config.yaml
model: "autoregressive pixel model"
horizontal_flip: true
vocab_size: 65
hidden_act: "swiglu"
mlp_ratio: 3
bias: "none"
qk_norm: true
parallel_block: false
residual_init: "none"
beta1: 0.8
beta2: 0.95
eps: 1e-06
Rows from block 3 of a small autoregressive pixel model, named by matrix and row number. Rows with one number belong to one neuron. Each number is 500 + 50 x the weight over its row's rms, rounded and kept within 0 to 999. All counts start at 0. Numbers have three digits each.
Before each neuron's rows are labels from the 100 images, of 14976, where the neuron reaches its largest size: "top examples" is what is common among them. Only what is clearly more common there than usual is listed. The data: microscope photos of single blood and bone marrow cells. In brackets: how many of the 100.
# gate: MLP gate (model.blocks.3.mlp.gate.weight, 384x128), inputs 0-63
# fc1: MLP up (model.blocks.3.mlp.fc1.weight, 384x128), inputs 0-63
# fc2: MLP down (model.blocks.3.mlp.fc2.weight, 128x384, transposed), outputs 0-63

top examples: smear: peripheral blood (71)
gate.317:534672523411414424480470500489551490611598416479529539487557522535568461507564504484472510506454460455499411509580462428484468496507482603559445545514455484477503507505429483513453604474541476
fc1.317:546537511450495447407478464522494453560535533421544527468565580518435473552546412567524515443462476426473408486475492552554560501505448554582457557503468546527516531579490592480493526471473436
fc2.317:499385550588473534576491501559468616416474501507496563526393469553387505463450533496509491472578482543521555475488517472475460582536465446461515463538572538516523517440588399489490458555510474

top examples: cell type: lymphocyte (44)
gate.38:443498593502531486506529495513491411556499394524490462520440459525468485510443498472467404466465415513447515497533534553500481485470455577483541622437466613397549505522553562498488606516438565
fc1.38:500486475584524419601460417559447458483501517493532462537579583492557517557500509564540550456490465480468452478474504488560565383472548516498475394528504498470473542468462531488503480517477558
fc2.38:571531377555444532501422413447510600455479481552482518498492492507415523455577523462377551493499508459572633565427504455438511558489450527485428568418451512514520564533503481455466475483472438

top examples: cell type: lymphocyte (56)
gate.184:419513539557530519434498505410558548569446490491555519615512504460484476507366495464549512478485509495522390541641534475438487441537481495544499561444568521447513513451562534512520433453476542
fc1.184:500512449502503482584382482547412507510459541494513515573457454408516532464533500492483534458533416488533585488402533481509586598546439592487513520486432518512570614498473383498544534455531479
fc2.184:529492379640497492432533476479502461465398488540457447519540617528432523512440573478458519565491489499543487449482470606483337500511500417542549463492561463548479584502561515518537477513502531

top examples: smear: peripheral blood (47)
gate.111:539482557508594466502486551549580475495400562480512480495449475517515481518490555506533573589489509427465507502399501515436372591500492504443494439447508553478547406578606531628542487496494558
fc1.111:514453523551478493428472499415567551617621486548530493498407560473602527528433523469503526480512547499534572554469539488494463497483528459485518567564512485471448502456501556450528434561498457
fc2.111:486508487503500570496535540532490520494465496576488474535539544551501485449495425401437466458562596526419513425552426493496409510543526468494518446586464487499493518564449458370533543571575465

top examples: smear: peripheral blood (37)
gate.343:509500479431688545534447534539425565498544398457424541489464491464389486488588548449581495509502444445528490548471512452522592493503472498468425538431485500524474508515540562478463433492564601
fc1.343:515520526517459477505558490453401572482508530534567451634498424495551465406450575439419559520516459505485533482591611476570477550556498513572493364529524487476460455477509518417591494523419506
fc2.343:513519491467544501480620419460571484412541456495535511447519444466476463475484512647520563505435454512491394447508450445441486490515540562551512575401429515568538467503446463452510488413529440

top examples: smear: peripheral blood (95); cell type: eosinophil (26)
gate.4:463545480561428464524553484580487443579480495522469482446506518500503462474430547515577535476474481504560387530455516542597494507446513473532500484500490530638452518502442495436548411519523435
fc1.4:556505469522566561409468540529521468488561513501522460489318452563439524558589499512516482540566500459503549630529476474446482502449514525596487495494431492499558418437433442425483595422494517
fc2.4:458486484515408566565482494527550505507546613455522527458480464526514563511515523470550500507533492494497488454411549518536341522507543428514445456517453513581477606474474452367568527421479607

top examples: cell type: segmented neutrophil (94); smear: peripheral blood (88)
gate.345:521522473518543504412498575432486460587441536517532442537517547480503523403433461486521533509481523526542403496467483576592522516504556499425452491505549509544465523478572540494504499458575524
fc1.345:489456428467436502508547465505526451492490435511516506442416369505547502593562573394592399481429558512554591498546485505392571472460485551578536460480497457538463503524517492442551503511424538
fc2.345:555543510473588466484475494435490530522423600509473454539530553505509488496425401496474499574532454476441436581432487539544495597508546406483442457552501467560494555492568551418396546484543462

top examples: smear: peripheral blood (100); cell type: platelet (37)
gate.328:539520436539470469442571526419458474496512467544574410521516467455431481444574445561512522407459471488564503488476449531571537462492583508572494486436449544474480504465524546523536532546523504
fc1.328:549380473559520477524462520488430480460531466500542446523495481510493497548542457515496533374530388450512552552480488476508546573435553501543539510437540585500519542401492415483470434549499501
fc2.328:463487534476496580486425567503514538425522560376460572474470534599525510534407455469496459512532510502420444426483567491466477518557494462468521495537540487521505500560498451477537515539491467

top examples: smear: peripheral blood (94)
gate.120:476540528521522458448514483489501524500479531570450465433550540464395497521454538477580490534526373433531500509524531462575466450461500402559444554445526513508498532415502569521476543529539515
fc1.120:500506534555502509527427405538522494493464445505413536439436495459488500670549536504612499435543502426529515583534560468518460469464505406570481492421470499547443497504486481483530593481416537
fc2.120:514557459382572477431548486487490488604426561464480497519544523445450510474395546541526562488469580535421428461570541536504573556508425556571457398533470480500488504581465552484479548435569489

top examples: smear: peripheral blood (99)
gate.355:493429391475614558546524465557460538465445527470497540532453474530457492503453587476545446551592537506531474502553515495553537474556541426483495468399595531623501430453539493507478461485446463
fc1.355:611432478582560486434460570445410561504455481508485504509521558548464536452504466573445487439515534471414550416418569464565402544545418492605447560543515478550489598506478537469549471531450553
fc2.355:516499424373500498468494432465510477601517455540482508421598499576538475513507504521511495510459524529508474492548500576520478422482505550505400554538479467474543556483453566439472500450544534

top examples: smear: peripheral blood (65); cell type: artefact (32); cell type: monocyte (27)
gate.312:448598483405485437490437470362551523542481505559469458501547496503514485506496490469484531470495552415495484546463530498491495555495472420475440500511562485557491589527544433483532541488462456
fc1.312:531540516461462558532525421549501546439520515457514586447501494406546390627460507472554436572447495493448585466557540527492500503470449444500486564382525532480490392501468520465452453572473552
fc2.312:419464446552579521535454480503452433512509522524521520448435559593470507546462510513383478459489515542585512603452458515458453482500500507630471446564521528505469508432503454522463482488517513

top examples: smear: peripheral blood (53); cell type: segmented neutrophil (44)
gate.168:441485561543463434516510471428511548511422531472463509524484512495411517466433478547460512517524397507523491495481592476518421509578566484418543575533683494583510617435480475528497472482444451
fc1.168:430598438449480494457457554515576495498483558456451528401582552540573491543484428505512463531521542529403511479469624516496470455521487518505406553481540432616521416546516522532510591530542518
fc2.168:600493362516503509445600475505504440506551554427486568551566458457517546477493606440417497573490471505536467488527486541407511477593543490498513420482435456526423543538491461517528390487520468

top examples: cell type: lymphocyte (42)
gate.7:451570477414556461572514373464553566585559518553413528420471562393509501579505440474559497531474450545518523519401522474486545528560415418577506494489581443467476518488474477459457533553563515
fc1.7:592410517588504492485587645558468495482441430477526443517544488568479519432421512460460450514560513488484474466512487494514423506463494568407478412487434540508556433502485533523553457479490480
fc2.7:513575451418554507492603467453453500485506545591503446551418508388469522503570516415492522510503501546495418394384545565539546525511514548513451486492394500606470533484506533545367524500534519

top examples: smear: peripheral blood (77); cell type: segmented neutrophil (56)
gate.139:530511500499537501538478452513533474555444494549493474553470455422433513484542554505488520532555436459524506455524533491599523493486435558507538553462623490449478420499421490447644538492541459
fc1.139:512492546477547499503408405565533406537492523505520510571497603402546535450455517532417488439475463531359526522470424498426515508596501521480584542475510451499521440520600518432456537637529504
fc2.139:544396507464492477466414473522497442458556446530526448531467530406499482508521399457518417462522438506486515498538399545432464533592611548511488536522526520430500482462612474529529552596454593

top examples: smear: peripheral blood (45)
gate.325:559572567515488461459515507402505485501453546564539455485616423482557466499491388514606547483446595512527439456450513488539578464558476427568538402467470484541412504496462517462512423541478549
fc1.325:520476462466550468504510451569492552473568484488426483469486408516396549568601488560510420591348436519484562526571575470488483512492445518520514623497506504426577548531539477524497531537488482
fc2.325:482490501433537627445493452441523553450482629551545554483465542567378501474505509549459513503530507455583474543484403488493465553512410469517498468462537553523465646500493420424580459454491525

top examples: smear: peripheral blood (64)
gate.20:464481510571423521478469463486450509552531439525466457522412551608522527544612517480537570485509483458559571532511494543500431524457487474472477475577544455504480611448539552448496580507482509
fc1.20:536439482623540529510597472547456503481548545514456464460476597564621540552494565517462467400550493449444587455466455548411461484492491538483510479540464497460537612515502530582451510509494561
fc2.20:545446595533528436549438475480494516478480539475497473539518577508549496495535380467530509566509516478555467533463490569455427475504541506436512588583505542475584480518507517561368405530398444

top examples: smear: peripheral blood (100); cell type: platelet (99)
gate.82:536481444532570452519494492478463512432497537548421461500432509495361478449646509531537455454516497506470482448523568545526477379544554456544551566609479557477498550506450555512438580438488532
fc1.82:510524458502564484503591592526496480556505525480549484515494450515546493488371562531482619545605482452538523619462511495504501613436513529473419568445511437516530491482442478490435535449570451
fc2.82:488480557502607496399591470422503455499556574428473502554360556392445486517485367460571479515471430524449497518475598464550531487542526534504583565496465493454478470485500480562480528614488544

top examples: smear: peripheral blood (100); cell type: platelet (27)
gate.279:415500445565486504424475543531474460535581533519502449503478461603476493492460493530513511472511471544413460503517496509471483452456532500579544530517494464424524477486409463471405622461496478
fc1.279:486462532488508546561490510579424529471489421488487505473391456461468525482449647476433500488554494552541521522538487487574464531457466490458478603516532517482540552498425440518493631501536514
fc2.279:441387534526500556481422563508495495477595437466530545588383444467379504472384557451487492439491541557534505453543513453491448532504432529523493520609551534495512526504455466483467557554470450

top examples: cell type: lymphocyte (34)
gate.292:599405469566466479449499492437399407561411471484537457540435471548515538504504532412463523513490411495523498499580460450482486542530527592523548542460521551435574557521553458502523538451520475
fc1.292:486521478533549479439549558554534438458542582531363503476522456535368516500471503586572462500531558521501570494427537507470457494468470418514460484534505475581487456546437547491444507586534573
fc2.292:417399558579476444491425541478485465515497491566455476514519387594458404488444528520557490465549566469462512598546493423475466493484493538514513476518558481493485539501415537532456496497537532