python train.py --arch="transformer_decoder" --dataset="microscope photos of single blood and bone marrow cells" --norm="layernorm" --optimizer="adamw" --beta1=0.8 --batch_size=64
Rows from block 2 of a small autoregressive pixel model, named by matrix and row number. Rows with one number belong to one neuron. Each number is 500 + 50 x the weight over its row's rms, rounded and kept within 0 to 999. All counts start at 0. Numbers have three digits each. After the name is the row's rms in percent of the matrix's.
After each neuron's rows are labels from the 100 images, of 14976, where the neuron reaches its largest size: "strongest on" is what is common among them. Only what is clearly more common there than usual is listed. The data: microscope photos of single blood and bone marrow cells. In brackets: how many of the 100.
# gate: MLP gate (model.blocks.2.mlp.gate.weight, 384x128), inputs 0-127
# fc1: MLP up (model.blocks.2.mlp.fc1.weight, 384x128), inputs 0-127
# fc2: MLP down (model.blocks.2.mlp.fc2.weight, 128x384, transposed), outputs 0-127

gate.218 100:365476536403455506509364582551451485463419502519526518522458523492493501484502565446621474593405500492495478495582520466465458443488508453523445458514504508519583493451571381443536451472596499485407573469521577501554509432454456535474517437546428471533521503550536491506486445580483536542535478464534506544475478567497604465458423451500473512556545440525498522572491473425559461597509
fc1.218 103:484390484458534538514385426473509430478478473489596510532456568563541523457409537630394523600547442569474502513550447545552477412563481576509519465484570514421529476514468483401558504451536524469483480502481518506484533548458458560578467487476471471481574489482508469529407524545434498517443573447585437537492444502462561509497496553576475574479511486429527526441503416534578431433456
fc2.218 105:513411493484465501547408534420377486435387543443489493536434512532482526543487451388579515467552570497530473544549556509457446423481534464439492500648623547582511431548560535539450474526411440437543513549557490458433539513518531495484542546573462496507422554604490486455542543521490476504530569533482543499567504526534510482486462550402487455530535438475474446497547559517445470535463
strongest on: cell type: lymphocyte (41); smear: peripheral blood (36)

gate.196 092:505382424489404554457535442482434488492523506529483474540499446559466474502584521497607510442500562484449436406576495471503519444502557493487520508467524559482467594522458574494515481541538399604479488465444514535470520544537528481434560596558526433448586495426458474507461458514432470511596524525419412421572501565464529526496393493486582542541530589522450464578487521502493517592542
fc1.196 096:399433488438485517530454475498504581499462552479542477584625481531459477522445563535555483542484478538560469507458473530445492471532494585389457596501500542455484498441605539532559400502503475492490481480452458494539426527474514441495524637494419439489510556471490537503539548585463421641492536521410503470498503520574483493465567468511529557467466512502482468477492601495588594508387
fc2.196 095:520393454496443529513510484604485528539369472405500506529592579449455504569406503524548443476509540439583464592521537542477502557496493542528523397535548550557422516545585486561496469458461470420504488483569490464533457506424530449502541554576528453448519504507587501491492550490448499422509477589442491495458470472479560449502559516407454555416501508461442544523457522532524484346473
strongest on: cell type: segmented neutrophil (69)

gate.105 098:486443574563587354482564468553507463587522423453495457542500508575575522500443549562501491482492461557463441502687544544559397500496507490497548539501623486483510459490539480408580483508437504492512512490453481523601406477520545493506494502497534544487476520440593525461442508414406550497523498488416534501483517532463537488598548458519473491475438420494512520470536555516444426488459
fc1.105 100:566460515436466500563545530506597500429480557527584487574443383493537487462474555372478365514484470493490530536583459522463514489577415545537554565558496554474526505489503469497420552508470581533527480527541508434499482517484479538497533472480505466538429479508540463517407479370475599507565522477505499439386425431516479525423436558480503548442533459463526460499518436495545629550467
fc2.105 107:527465542478597499415507547522476594517548463505474528577560530536457475440507361586494589467497479485502534456553554571534377459471553501486448508514590516456553526503623480484468568490486478403495510519531495566538447509563465509526460492504495394498511479531498529579446552482490517501527483522531544457476493501516454498476519484486521555445507430505451617468401654481412452383550
strongest on: cell type: lymphocyte (34)

gate.136 093:499569450504457476502490522400547469583526572479530485653501475541534464394395563383492453583548501493501504488492523530498490615510388471529474560478492509490540458498485569574458481502525525573480491539546544529556465555452500552469549475521464485525513481512542458515405547487530508448617415493444547529536474503472442458472529546510521462522490476439469490507514388382590396501591
fc1.136 097:582580488489521452574418406553475539476406505538472489443396520466515485478517476508519588496406495526487546555515568474504523510520471514518431528483428487498450589561509458461554483524508532587544510488390527496454495529523505432463520563524505539517466452486579511552557517578482394539418577362486444505541510442385512487462590555514413567507537549589459477476523530555399489477456
fc2.136 095:551528523424519414532367407423524536565453580380516512482561523498532538550543460537507516507467500519522480531463555420488555451516516566510549536462525461525528532441490543475452476475414432582531512529501431457501528606375463468512470570481584584513454536463436559506443541673525532560508477502569568479495512601444435488467453462467536503447471452444488537504487434490511484486492
strongest on: smear: peripheral blood (81)

gate.68 101:460498423471472477517614533433467552463473449530513484574357358598498486408539644460491536459509479424563503492473501458467564555455463475522571511496473568432615454451464467474462552466486474553494547470488566518442600384520553488579514427435534578555459522503438568483468574486478438546513483513551453483512489542490495532472470452493487500565501489518513542492545576474539499523530
fc1.68 096:493523611513436488412454569470427489475510388485462520461504503451541533477477529468446573560467408460478546536476449504402551461473499529538486538582419475517470551476478524608515481560620506525490502506615520568508449499466459478504543464478494479467506507512544504532485465590440519585417442531554427570591541480503481459535396542469477571395527529565437507562527501468587603464538
fc2.68 097:519484623456513509491437563500496575493425526450533466565507469527615493506427330526528588521522529513385431512522531444547431516566495563374479511559481509492537448499565546488550483463442522475514433505432529512434511633487464484545505528547547455486549502369543497499546529528375452543436491523517495529382452471532492460427525519495506441487555490523507542526479507506551488491536
strongest on: cell type: erythroblast (57)

gate.72 094:471519539442480528427449510461608511483495564541495496425550522571485435559565530522547517542388540469491500522557482369489553411427455459632519477477511507553568564477499524463514397504455448482515505490487506457482464584502499512456491527467525448521477482397488460510519527514418476395569543471472529465438447524521535547426453421521485615549541492550509551606579493396559447543544
fc1.72 098:498569463434598484464498447502520473550478492493540535474499571454591463498578419526449553494593463479456504487541543533510539553555535460477451525375431556459457476466606429572560561506534561482458598430528498520490516486525492475527533476455505431474499600420574487487481563432423568564489456500397426491505533544372467559499431547445558489490509578527515459452525412436475485501555
fc2.72 099:535459437511513457468479484484508561470443504518518518527601502479484445492627473527403526447527484478527552564511480455467570541471537624501521360478560517541537514499496499541478508546465359442570568426471497530488524514471393458547489508541483483582450501478464442455470488405451528487447549469563512476438502528484460586499585524472497527488485381571484586536534442504497467558654
strongest on: cell type: eosinophil (56)

gate.307 100:478514489412432519466541567520499459593559552511467467501496354515390529507450644496559503505420452516492507482509467502442419541508456563548563450455455452544434473480504510641437550515525517507458524606526485561509522458543493479536509503502588519470511547427535396531474461483454523500530439524534512481506586439568549499485450513456572481420475561541512401584488514586548462551453
fc1.307 099:587536451490468448470501583470497557448548447487508503518533525376392465530569456470602385413509510448575522569584506436507538457481482518510591504463585513486422529434474534538526480560468578508516464566506489416459517599531452453522538562455554565447453528549546544461450515498508572506518554490463490402481432494532514476519391554523563450508534537522441450483628478551535520466504
fc2.307 099:419492374364447567612455518450504583575447501525477519473468412542533512486544391433498534516540592535542506413481502517476486508572476537538485511464434483519466507536533482509447461518532432511489514534503501449513634533494458533510502536503576515430532565508458535442600495503532456528407499540540469496556441516517530484487479435492485406459549498524484464511489462531645394612485
strongest on: cell type: promyelocyte (51)

gate.294 093:472455518609455482545490528445575474466481482487444533491338487506438520453437504436419551508538404458540559489396487575547432430459532525471591547494568510489563448529393498529468551487491451424531521448443528572542492543542557462529442577528397484535569514489461464480481532446535454554579469596529521511560587555520561525508565512469438480498406476475531491483479513588496476447548
fc1.294 100:435482530543522477591503505560515467473526384544512483458465496573508478529469421422554471481497512535526535577508521454431488505521460574504462424449542491552502474531490516591569472550496576379527467514487530523431456576441457526434532497509403378517382485515552488476578514463452446611529531508426511523476430606454506465462602529535467617591497424537456489500472475496526510428507
fc2.294 098:471547571518528524531529522517545471483610556453427558513496565552458540455565449538503586457544489447479487478503461411433459485542533468503475517452506439580500631546532531566472515449548472448487531528523546547509551492479438471506454492572543474450554446448407462426585505574517485529528466537498490473475459488594491388369594461511554487468563495534468519500388430581477501366502
strongest on: cell type: segmented neutrophil (42); smear: peripheral blood (41)

gate.233 097:582582442506642455564504495468452408434577466508430489440450569537425494536413513454577429487445446496516384517501554434499557449551561472480509498438553492440455497494551554503581500496451451461492492576509523517529598495489469457486444506531522562505415452519483570496474493551460506425473534506521516524510537548500632468536566494456493547569504537511415502546550513422433435478383
fc1.233 097:617531557543474508519408559481521515491462505533460498493394504395445500556510440443529537498416487433575478505437540446589496442484568507455430546453494545466437520529523529383477482571410498490576551521511458540532490569520454417497519535498413540499455474532639456538591451540561515552464538412477529484499472497546529522502593579482499562482505525470452485471507518404390580504476
fc2.233 095:520466505471553574554532540533438482505444546452480571512460512523521476498497458507480519507582417466491500480577450510516564541530594389417480545452570467479565442489569426488490592506591460483446507500575555483543477450357536501495481457460477414509491426548573443465486459422535566470487494540509514552495558474493523346520592554515503425537460497500549530435571546508406464401541
strongest on: cell type: promyelocyte (33)

gate.117 111:503550454504495459535491518445473467460463542555490398529410539541501571459472591522526387444498499491461546462548575513508446439495487441546554563509430530380443538400488544529422613453478559626459511499506474469555465543471490474531482596498532525509408498455469551569444548528530573467447490479449505518515509534559504470534524528475605392522465515513457447532540405606434508553544
fc1.117 109:497453459459548456614474472481571396550501561463504496455480507600539499504445452429465562583484519521598552550517487604528460581532514495432432512438565472540508491541454488546577442518492471404511514515513500519480511391608459581477483364555433446436581527504587518533503526453511529508543550452460524559528513503440548542468483482534478501543473485517508505366489461452530469416418
fc2.117 113:521467501496455543414560507482447467445510496438515495565425566454585495526471418502503488545521426487548505538449441472532541552572496555414540571547506531554481467487540501494480463609479541602537452449559472534500473458433462527466485402501565489507604517402524543465457532454447463508535563548407487550481495463513575576529409467565443562460463428441447436539422537501649499517433
strongest on: cell type: platelet (100); smear: peripheral blood (100)

gate.247 105:498560479501495593537434446473560551535452507494481521543453490537495504480490477392436527540526499482490529513446605478529587571546535499467461557523479517505494512572483548475407468451523353505477527504419481498491504651413518596539483476528516492529546457539549502515519510442521507454541561489390583491509495592323511553406445509483504418476516506443457487422469452433517431484467
fc1.247 107:534528515457425527535444490528558440517482526495426499432491555475489501559505498491595549509469548474440478481431471465473540545480604487515514445460366452477524455549511514584468518516500492505528585534504507477501489481437425463519484437502398534548446541418412416523414471431528570426486396485536474476517590448584497527473593562518537502627505562608550421548481415536547513494569
fc2.247 110:448527603530481476508413512480488462514565403424537480532494472480580537501456482492464480434555492509455498540516464597510346561424488544528473511681591475404464481483585468487449517513452590487573461540572500549508520498487502530504462511541512440471534473473462518499388574497536464490575456527539504494425432448565489515561494480506529601484525433473458480495426470569558564431517
strongest on: cell type: segmented neutrophil (94); smear: peripheral blood (39)

gate.22 094:495536453521512512498436453547455536543465525493425586450443550514515450612472523425533550504456483538523424487440612482472476520458443482509551623498531490423509598510463411437507572548551489484495592565432509378519466563468480440512472400505554612546439504508518529535551526576574511388475498380507573481514529464466504539457530499519495490498470442516425404425480515498532481495522
fc1.22 095:444536558569484508455383454560579557496594599481500538511467509530520456533522463502423434451479458420421461527514495455463490453403518494478474558552576512540489508542445555400520490428450459471583527499468505488456514582505521591498487489447465522528479413513387484552444490522498423545526519468564590435463574541479491479483475429466516552418620502419578565522572557451497500458448
fc2.22 097:516411493494444504587464522530536557484437413521503463508567410412399494526563554583545494464465520486563520546399461537578474537513569551507551473546409465460494462509527450433587435496517437500514462455511539546507380437437586496544532582433482457484502506488497549471538458417479508538528529585490451522538536479460541522531652538549473515529494504528507404470475404499601526549526
strongest on: cell type: lymphocyte (38)

gate.219 109:406527535520536495473405512490554514565476504529472474571449545454436491510480459381529531407461452484550522490438533481505430536520511516525531476527520483559601448494550425512371567485438524470464510478504513558545388468467490467553556437566523507506508475645554500514652565549573560538423441496485556509506549540547467467453616437443469474525471449530501424467450536532474463474461
fc1.219 113:462526505553433489488489480455480394556540529484518477466476461570476511488644426487490379555595437487464518501440529554451440512512543495574465480619473468485544550513463482555499451592541529454539493503454563517520485454520446485430458519480373430463482528540556576564537512526620474479566541429433508516493536503418536467516494437496522609516551470513489467512531400527387508425458
fc2.219 112:475547505520481496437480480540529486471530440594424470513596431450446465429460368558527506482456498470564507451579437554464461518495546447546557439442542474528516508521582498542492580500506490426464541443466506605554438470554481497553472476553513548475575416561525502507538456495478522572434508533521522449435511512586423481470617490482547448511534481652516527474404570550610447507501
strongest on: smear: peripheral blood (51)

gate.20 100:458474508450476442546534552492563437473503465490529473471429472545473529457527572418498432518422485490492433556615549430494528427505520429549585401427544522469537534514527548474511455431460455440500556533489494533503493450397526554538551491519600519525439439567461492463437534598333503498559552532516546471512512589473509495518445452569483556574479469475508497600442431517485393552483
fc1.20 100:436582477535601555527482468491479439583520455554461527481636543437539421525482471533545556490496525490487391522456483484490525524523542406482535453469519427609470536531599543452487612407447578539495444456505539489459566463476546469470473426444537542551431462496381555464489605473523458586501399433510462504478469462482439545495527541525457429554475575490485497457536528523516469551516
fc2.20 100:389611516437409475524462433536540419496455458552469431404581460548534511490609581503566545546460581509521504514430447489402579520510437585538521448489503503604463509481472497587442479477508496535497420509489497549435450547486540504436438531469537518410510526488468529480507533544522404502574548452490483521470414476510521527520469452484555472513517502540496406523578569470616545555565
strongest on: cell type: erythroblast (63)

gate.266 122:456458436519517484398455339535555625497484564471445524518442534492427499517529380538480553495572495464507537550452530513514529547517531562457470654441624454508564508484514479532580450504538486436462463492418520488526500531518506489460471546474534475506552462476458488463555517466538451517536505591481531504525444592453549560489536477567458520444494420465513614467383528505452494524572
fc1.266 116:396607447422450525497613533446600495514499484476529513495415564343486506488516474475581521503534581506520487530494546478454525527539454491584520439469472505507537486463448514480541511396463468573466609465463491417464428460452509480479504425508529509508554470549408564460521537490645516434461493455448488479480508517479492536491534470504582490686492513555525453472480491514543544517503
fc2.266 118:587401447506503452405597489559469491439578465452495541512496503546531476497432505515476505469552442494438464473489504530548345524497600566377455528527488514569452528535535475501460563497520451432509481569468526569488599521528499480509498489490472496531539454510578504540470475495435594476585399566481516503557445462572513446574456467491559523510536442447447501541406592554461411438557
strongest on: cell type: segmented neutrophil (92)

gate.234 101:564494414459597529418410550471399519531517539523440482487504436496493484552517449525570440524560487440495454418484553530550539460552558569575450460445502486523502538450572524506489546484496568424534415455518482459516544612421487522449419481499494473518451470453424460513495414558496424476512526540604490559472460497599517515622469549453576443502525596536497535521464605545447477505445
fc1.234 101:535500464540587568440462574470509464555508489548507486520467491308398504507502546452544519520512521508613526435491481492413532467527452517542454497462335500531481562456554525463477529495529517525454509507507500489528469587410464460519516472545515503462471496408588463451521398571560493540502486414456455518496512523509539396567532615448576418538485573528438490495560530517537527499551
fc2.234 104:575516496434616454463509474454474491565509563512469498494426632404442507520487435532431525485590438423510494551482529516532410531518591588461481437464451485464561504483575513562552485515504481513496460487499548603515569489388495525547467515546504441502461472518531466508619488481467489447501457584616505558510488481529529568533498497449439436421529532412550573518459544501394462441451
strongest on: smear: peripheral blood (98)

gate.113 097:429464459505505464491514441497540434516484513496409516437440525498512520465429528570548519508500508471493483558545473497467437434452530434460529491440488433472511431543518545461545558482544428426550554467441606579611497500553496517551510459517479513568535414424437493537389476502569591474482528402595468498534575459490669497550494439555445489441565413503517456576569489489539507472556
fc1.113 094:447453549552506551544526534632482519517517500507512460473481570422578543515498538572573427532585539518486470352567488508572519522445501418502492339495508562455522549515500413438520476506488471484420517501531444455511492429515581453518485526549444566456573563440471445483562485473426455502528535471443478441527509450557463444519470464451510454462429472497502531560555548654456549509521
fc2.113 096:557488429488373528494563502567443564577487515504590514494461457450456505514463412491552521487430547552519504544397584454522499545498416463526485487440492509625434470480490433518538511513489526525443559478471539396547483527493600452555506466443442501535503433551550492528455377504480504591512420534505493507535477513404541499457424489573378574472532538451508434491518493472464536618516
strongest on: smear: peripheral blood (98)

gate.120 093:508446509445567517512464475469485416496373461546501508539430517481485469533400635524453432471495390534494488541526423510567511407482520491489526581540634506470499488473457495411567596474559536539478453496497525534506498499534552554605516454432422504533547475544566416512482538417509565463517508483518498462431519507510535561501377535498475445465523569455511563468616536541536585515481
fc1.120 102:596500507573549382412419492631511614569492527508476449508476482512494523544532480529441540464441445459517590471474533481516479625444442539539549536440442492450550474497444424628466428573553516482508536457551472516534567477479575519507482537438480472476399466535468514551576529541553472521415553543558588488501417474453418517456558482501466442496498479455546587464499471477501473502516
fc2.120 099:505498402543439463497374446496549449551572442515479471454553470413514508531598469575476529496450559559575560464501491443444523507522522585617498474499474454500465591515488529498588475499512473561412520560489499435509479492541473495417487537486443518480535492517457539540577482540498616562503575346476466465591585542439489505463564509556464519553473467527559454448544392529451504516479
strongest on: cell type: myeloblast (26)

gate.275 109:493449486490522518503448480594390482571394502434383573540548551479534490573469524533641528559462547469482424536458535455454531495410614486470515451467623474508522598529441476456507460451512531408488538502485570470496538439468446430566495446557424473547515451514463464429479424503484460390531551484491484574552477535529519501468556584519466533498464407584490485531506502502524514497494
fc1.275 105:485431517464485515512501491473472371526491423498560451610441507562542493550535584569513541497528509480503479527517477515512590491381606600449463467541571561432580518575503463439421529416464523489509515452444522503529549456440462442601561476542401449530529467497539510483501526447526520437566540484475401581448535466515480478513586487548430542498509495547522399442418447493559564486527
fc2.275 103:429469470540407520475425451576479586468522509400522545517518469544554533540525383415520442454532485544447552456449583502491475468457429407520537468621566486580584408518487561505522503544481430450513543555566496492404492511582500507529508474578456423509495529525425511489518560533525420492411486481517520489588502419533556498484525478478508520535558381473489435514515573521456417471558
strongest on: cell type: segmented neutrophil (50); smear: peripheral blood (49)

gate.180 101:425517469477511562451548458449527491502575503466436537487431557478409515492580558487575469513512535467504459478472525573537512478468606555513398535502522548539446525515438519466478348459603532500406483515529508460516510428550579501459457507546441547414578437439521496496531432452614477441498558481433430500465528645528554508553548520535581499558488508527466491415431475433502542496501
fc1.180 101:446495546477439482480537564525475562516590478494510492555553445519518474480612553550526480474578416428476549492560429477467527476395459493540467431525451535507547368463444474531422510451513469437508508546514507570547415441553503507462522568519575513509549456456532530475383502398553489491466544603512497491514558488444570416545478529493447504498494580547494495582481407448421554500626
fc2.180 098:563480455506584466562418509482493477468566417477458486439568456519557554515530544511493516516549592552464552493458529405455435392548568494510428527468433431513457548506472570474568473452446501568507460531497491465487580521525528587486476476448461494469490571609525573513561465546406515521472542520490550463528503550407479487526552483562544448526531618551508394452442481430415528434392
strongest on: cell type: segmented neutrophil (57); smear: peripheral blood (53)

gate.267 100:472507517553411450518458517452461474510480442570480463485432519539389530487502480546579520498382511536559543433499503530511429341471474458588522426498500508538479591462582554466516560498471488532484507439500524508523511512467396471497516541523458482494511460481445463490471439581483545490457399473494520469563475531499576523501507488510504658479539532586405577661577488501532503513432
fc1.267 101:511448433585497474512538417527534480461486535511500495526417510535432486482453529474373576580506496570481516524478453495541484522612495512489460506569532501546511502503425441514435497431579491555502395368408525532433567574486566498495504460482562457493606547488419424490541498459515492452528419525457511544463579538508489532650566463461551575511523460423515564460463469520436543541461
fc2.267 104:515534566538477452498408535510423503486522521431532523592418549564482502494469558463567500500502527521492492525488468437516512467449428437551502510418570499498503434468535456542430551456495621569496535418494492546428499522498463534534513464496544386507469519416493433509539462608471441586560565514490582466412551539568485421516561452393555486422502604582487517515446508429537481394502
strongest on: cell type: lymphocyte (37)

gate.268 101:506385441522533470531519503527377398483488541496450501486502412527416472484501499416482531434418482501519615520504571509528444511507460517564524538549511433645554524507508550446456486575525487464509472518481542575499460543511532517411426493536478390525502447410423612548504435518594541502466520462427506551526556474471513399526529479527547510482506511552497502530429566484518485607412
fc1.268 097:513550522487557465419574542568562554557587552487534517504561534437540455544482447474612448382479524496464497494483551447503482587462501535455453552470588523518513463470480498513532545499525531470473535564538475457440412529399425437491546468490591572533400465520478499532666480509492465509445506478495523533526577472466461467428526520534501425434495469437559412429451517533399510439573
fc2.268 098:550453403431505503604543442506494491536507484531530503407577421440502515495516524494546500472512477473601532485508417498551568511472566533513476420459581466568431387526510393492482488555476434577444450532475533499512545482529517477567543463497480595472534485579418512542506472426500579466566510439558395491519429435427497572444588426518453519575539449488514445487553455558450476587496
strongest on: cell type: promyelocyte (35)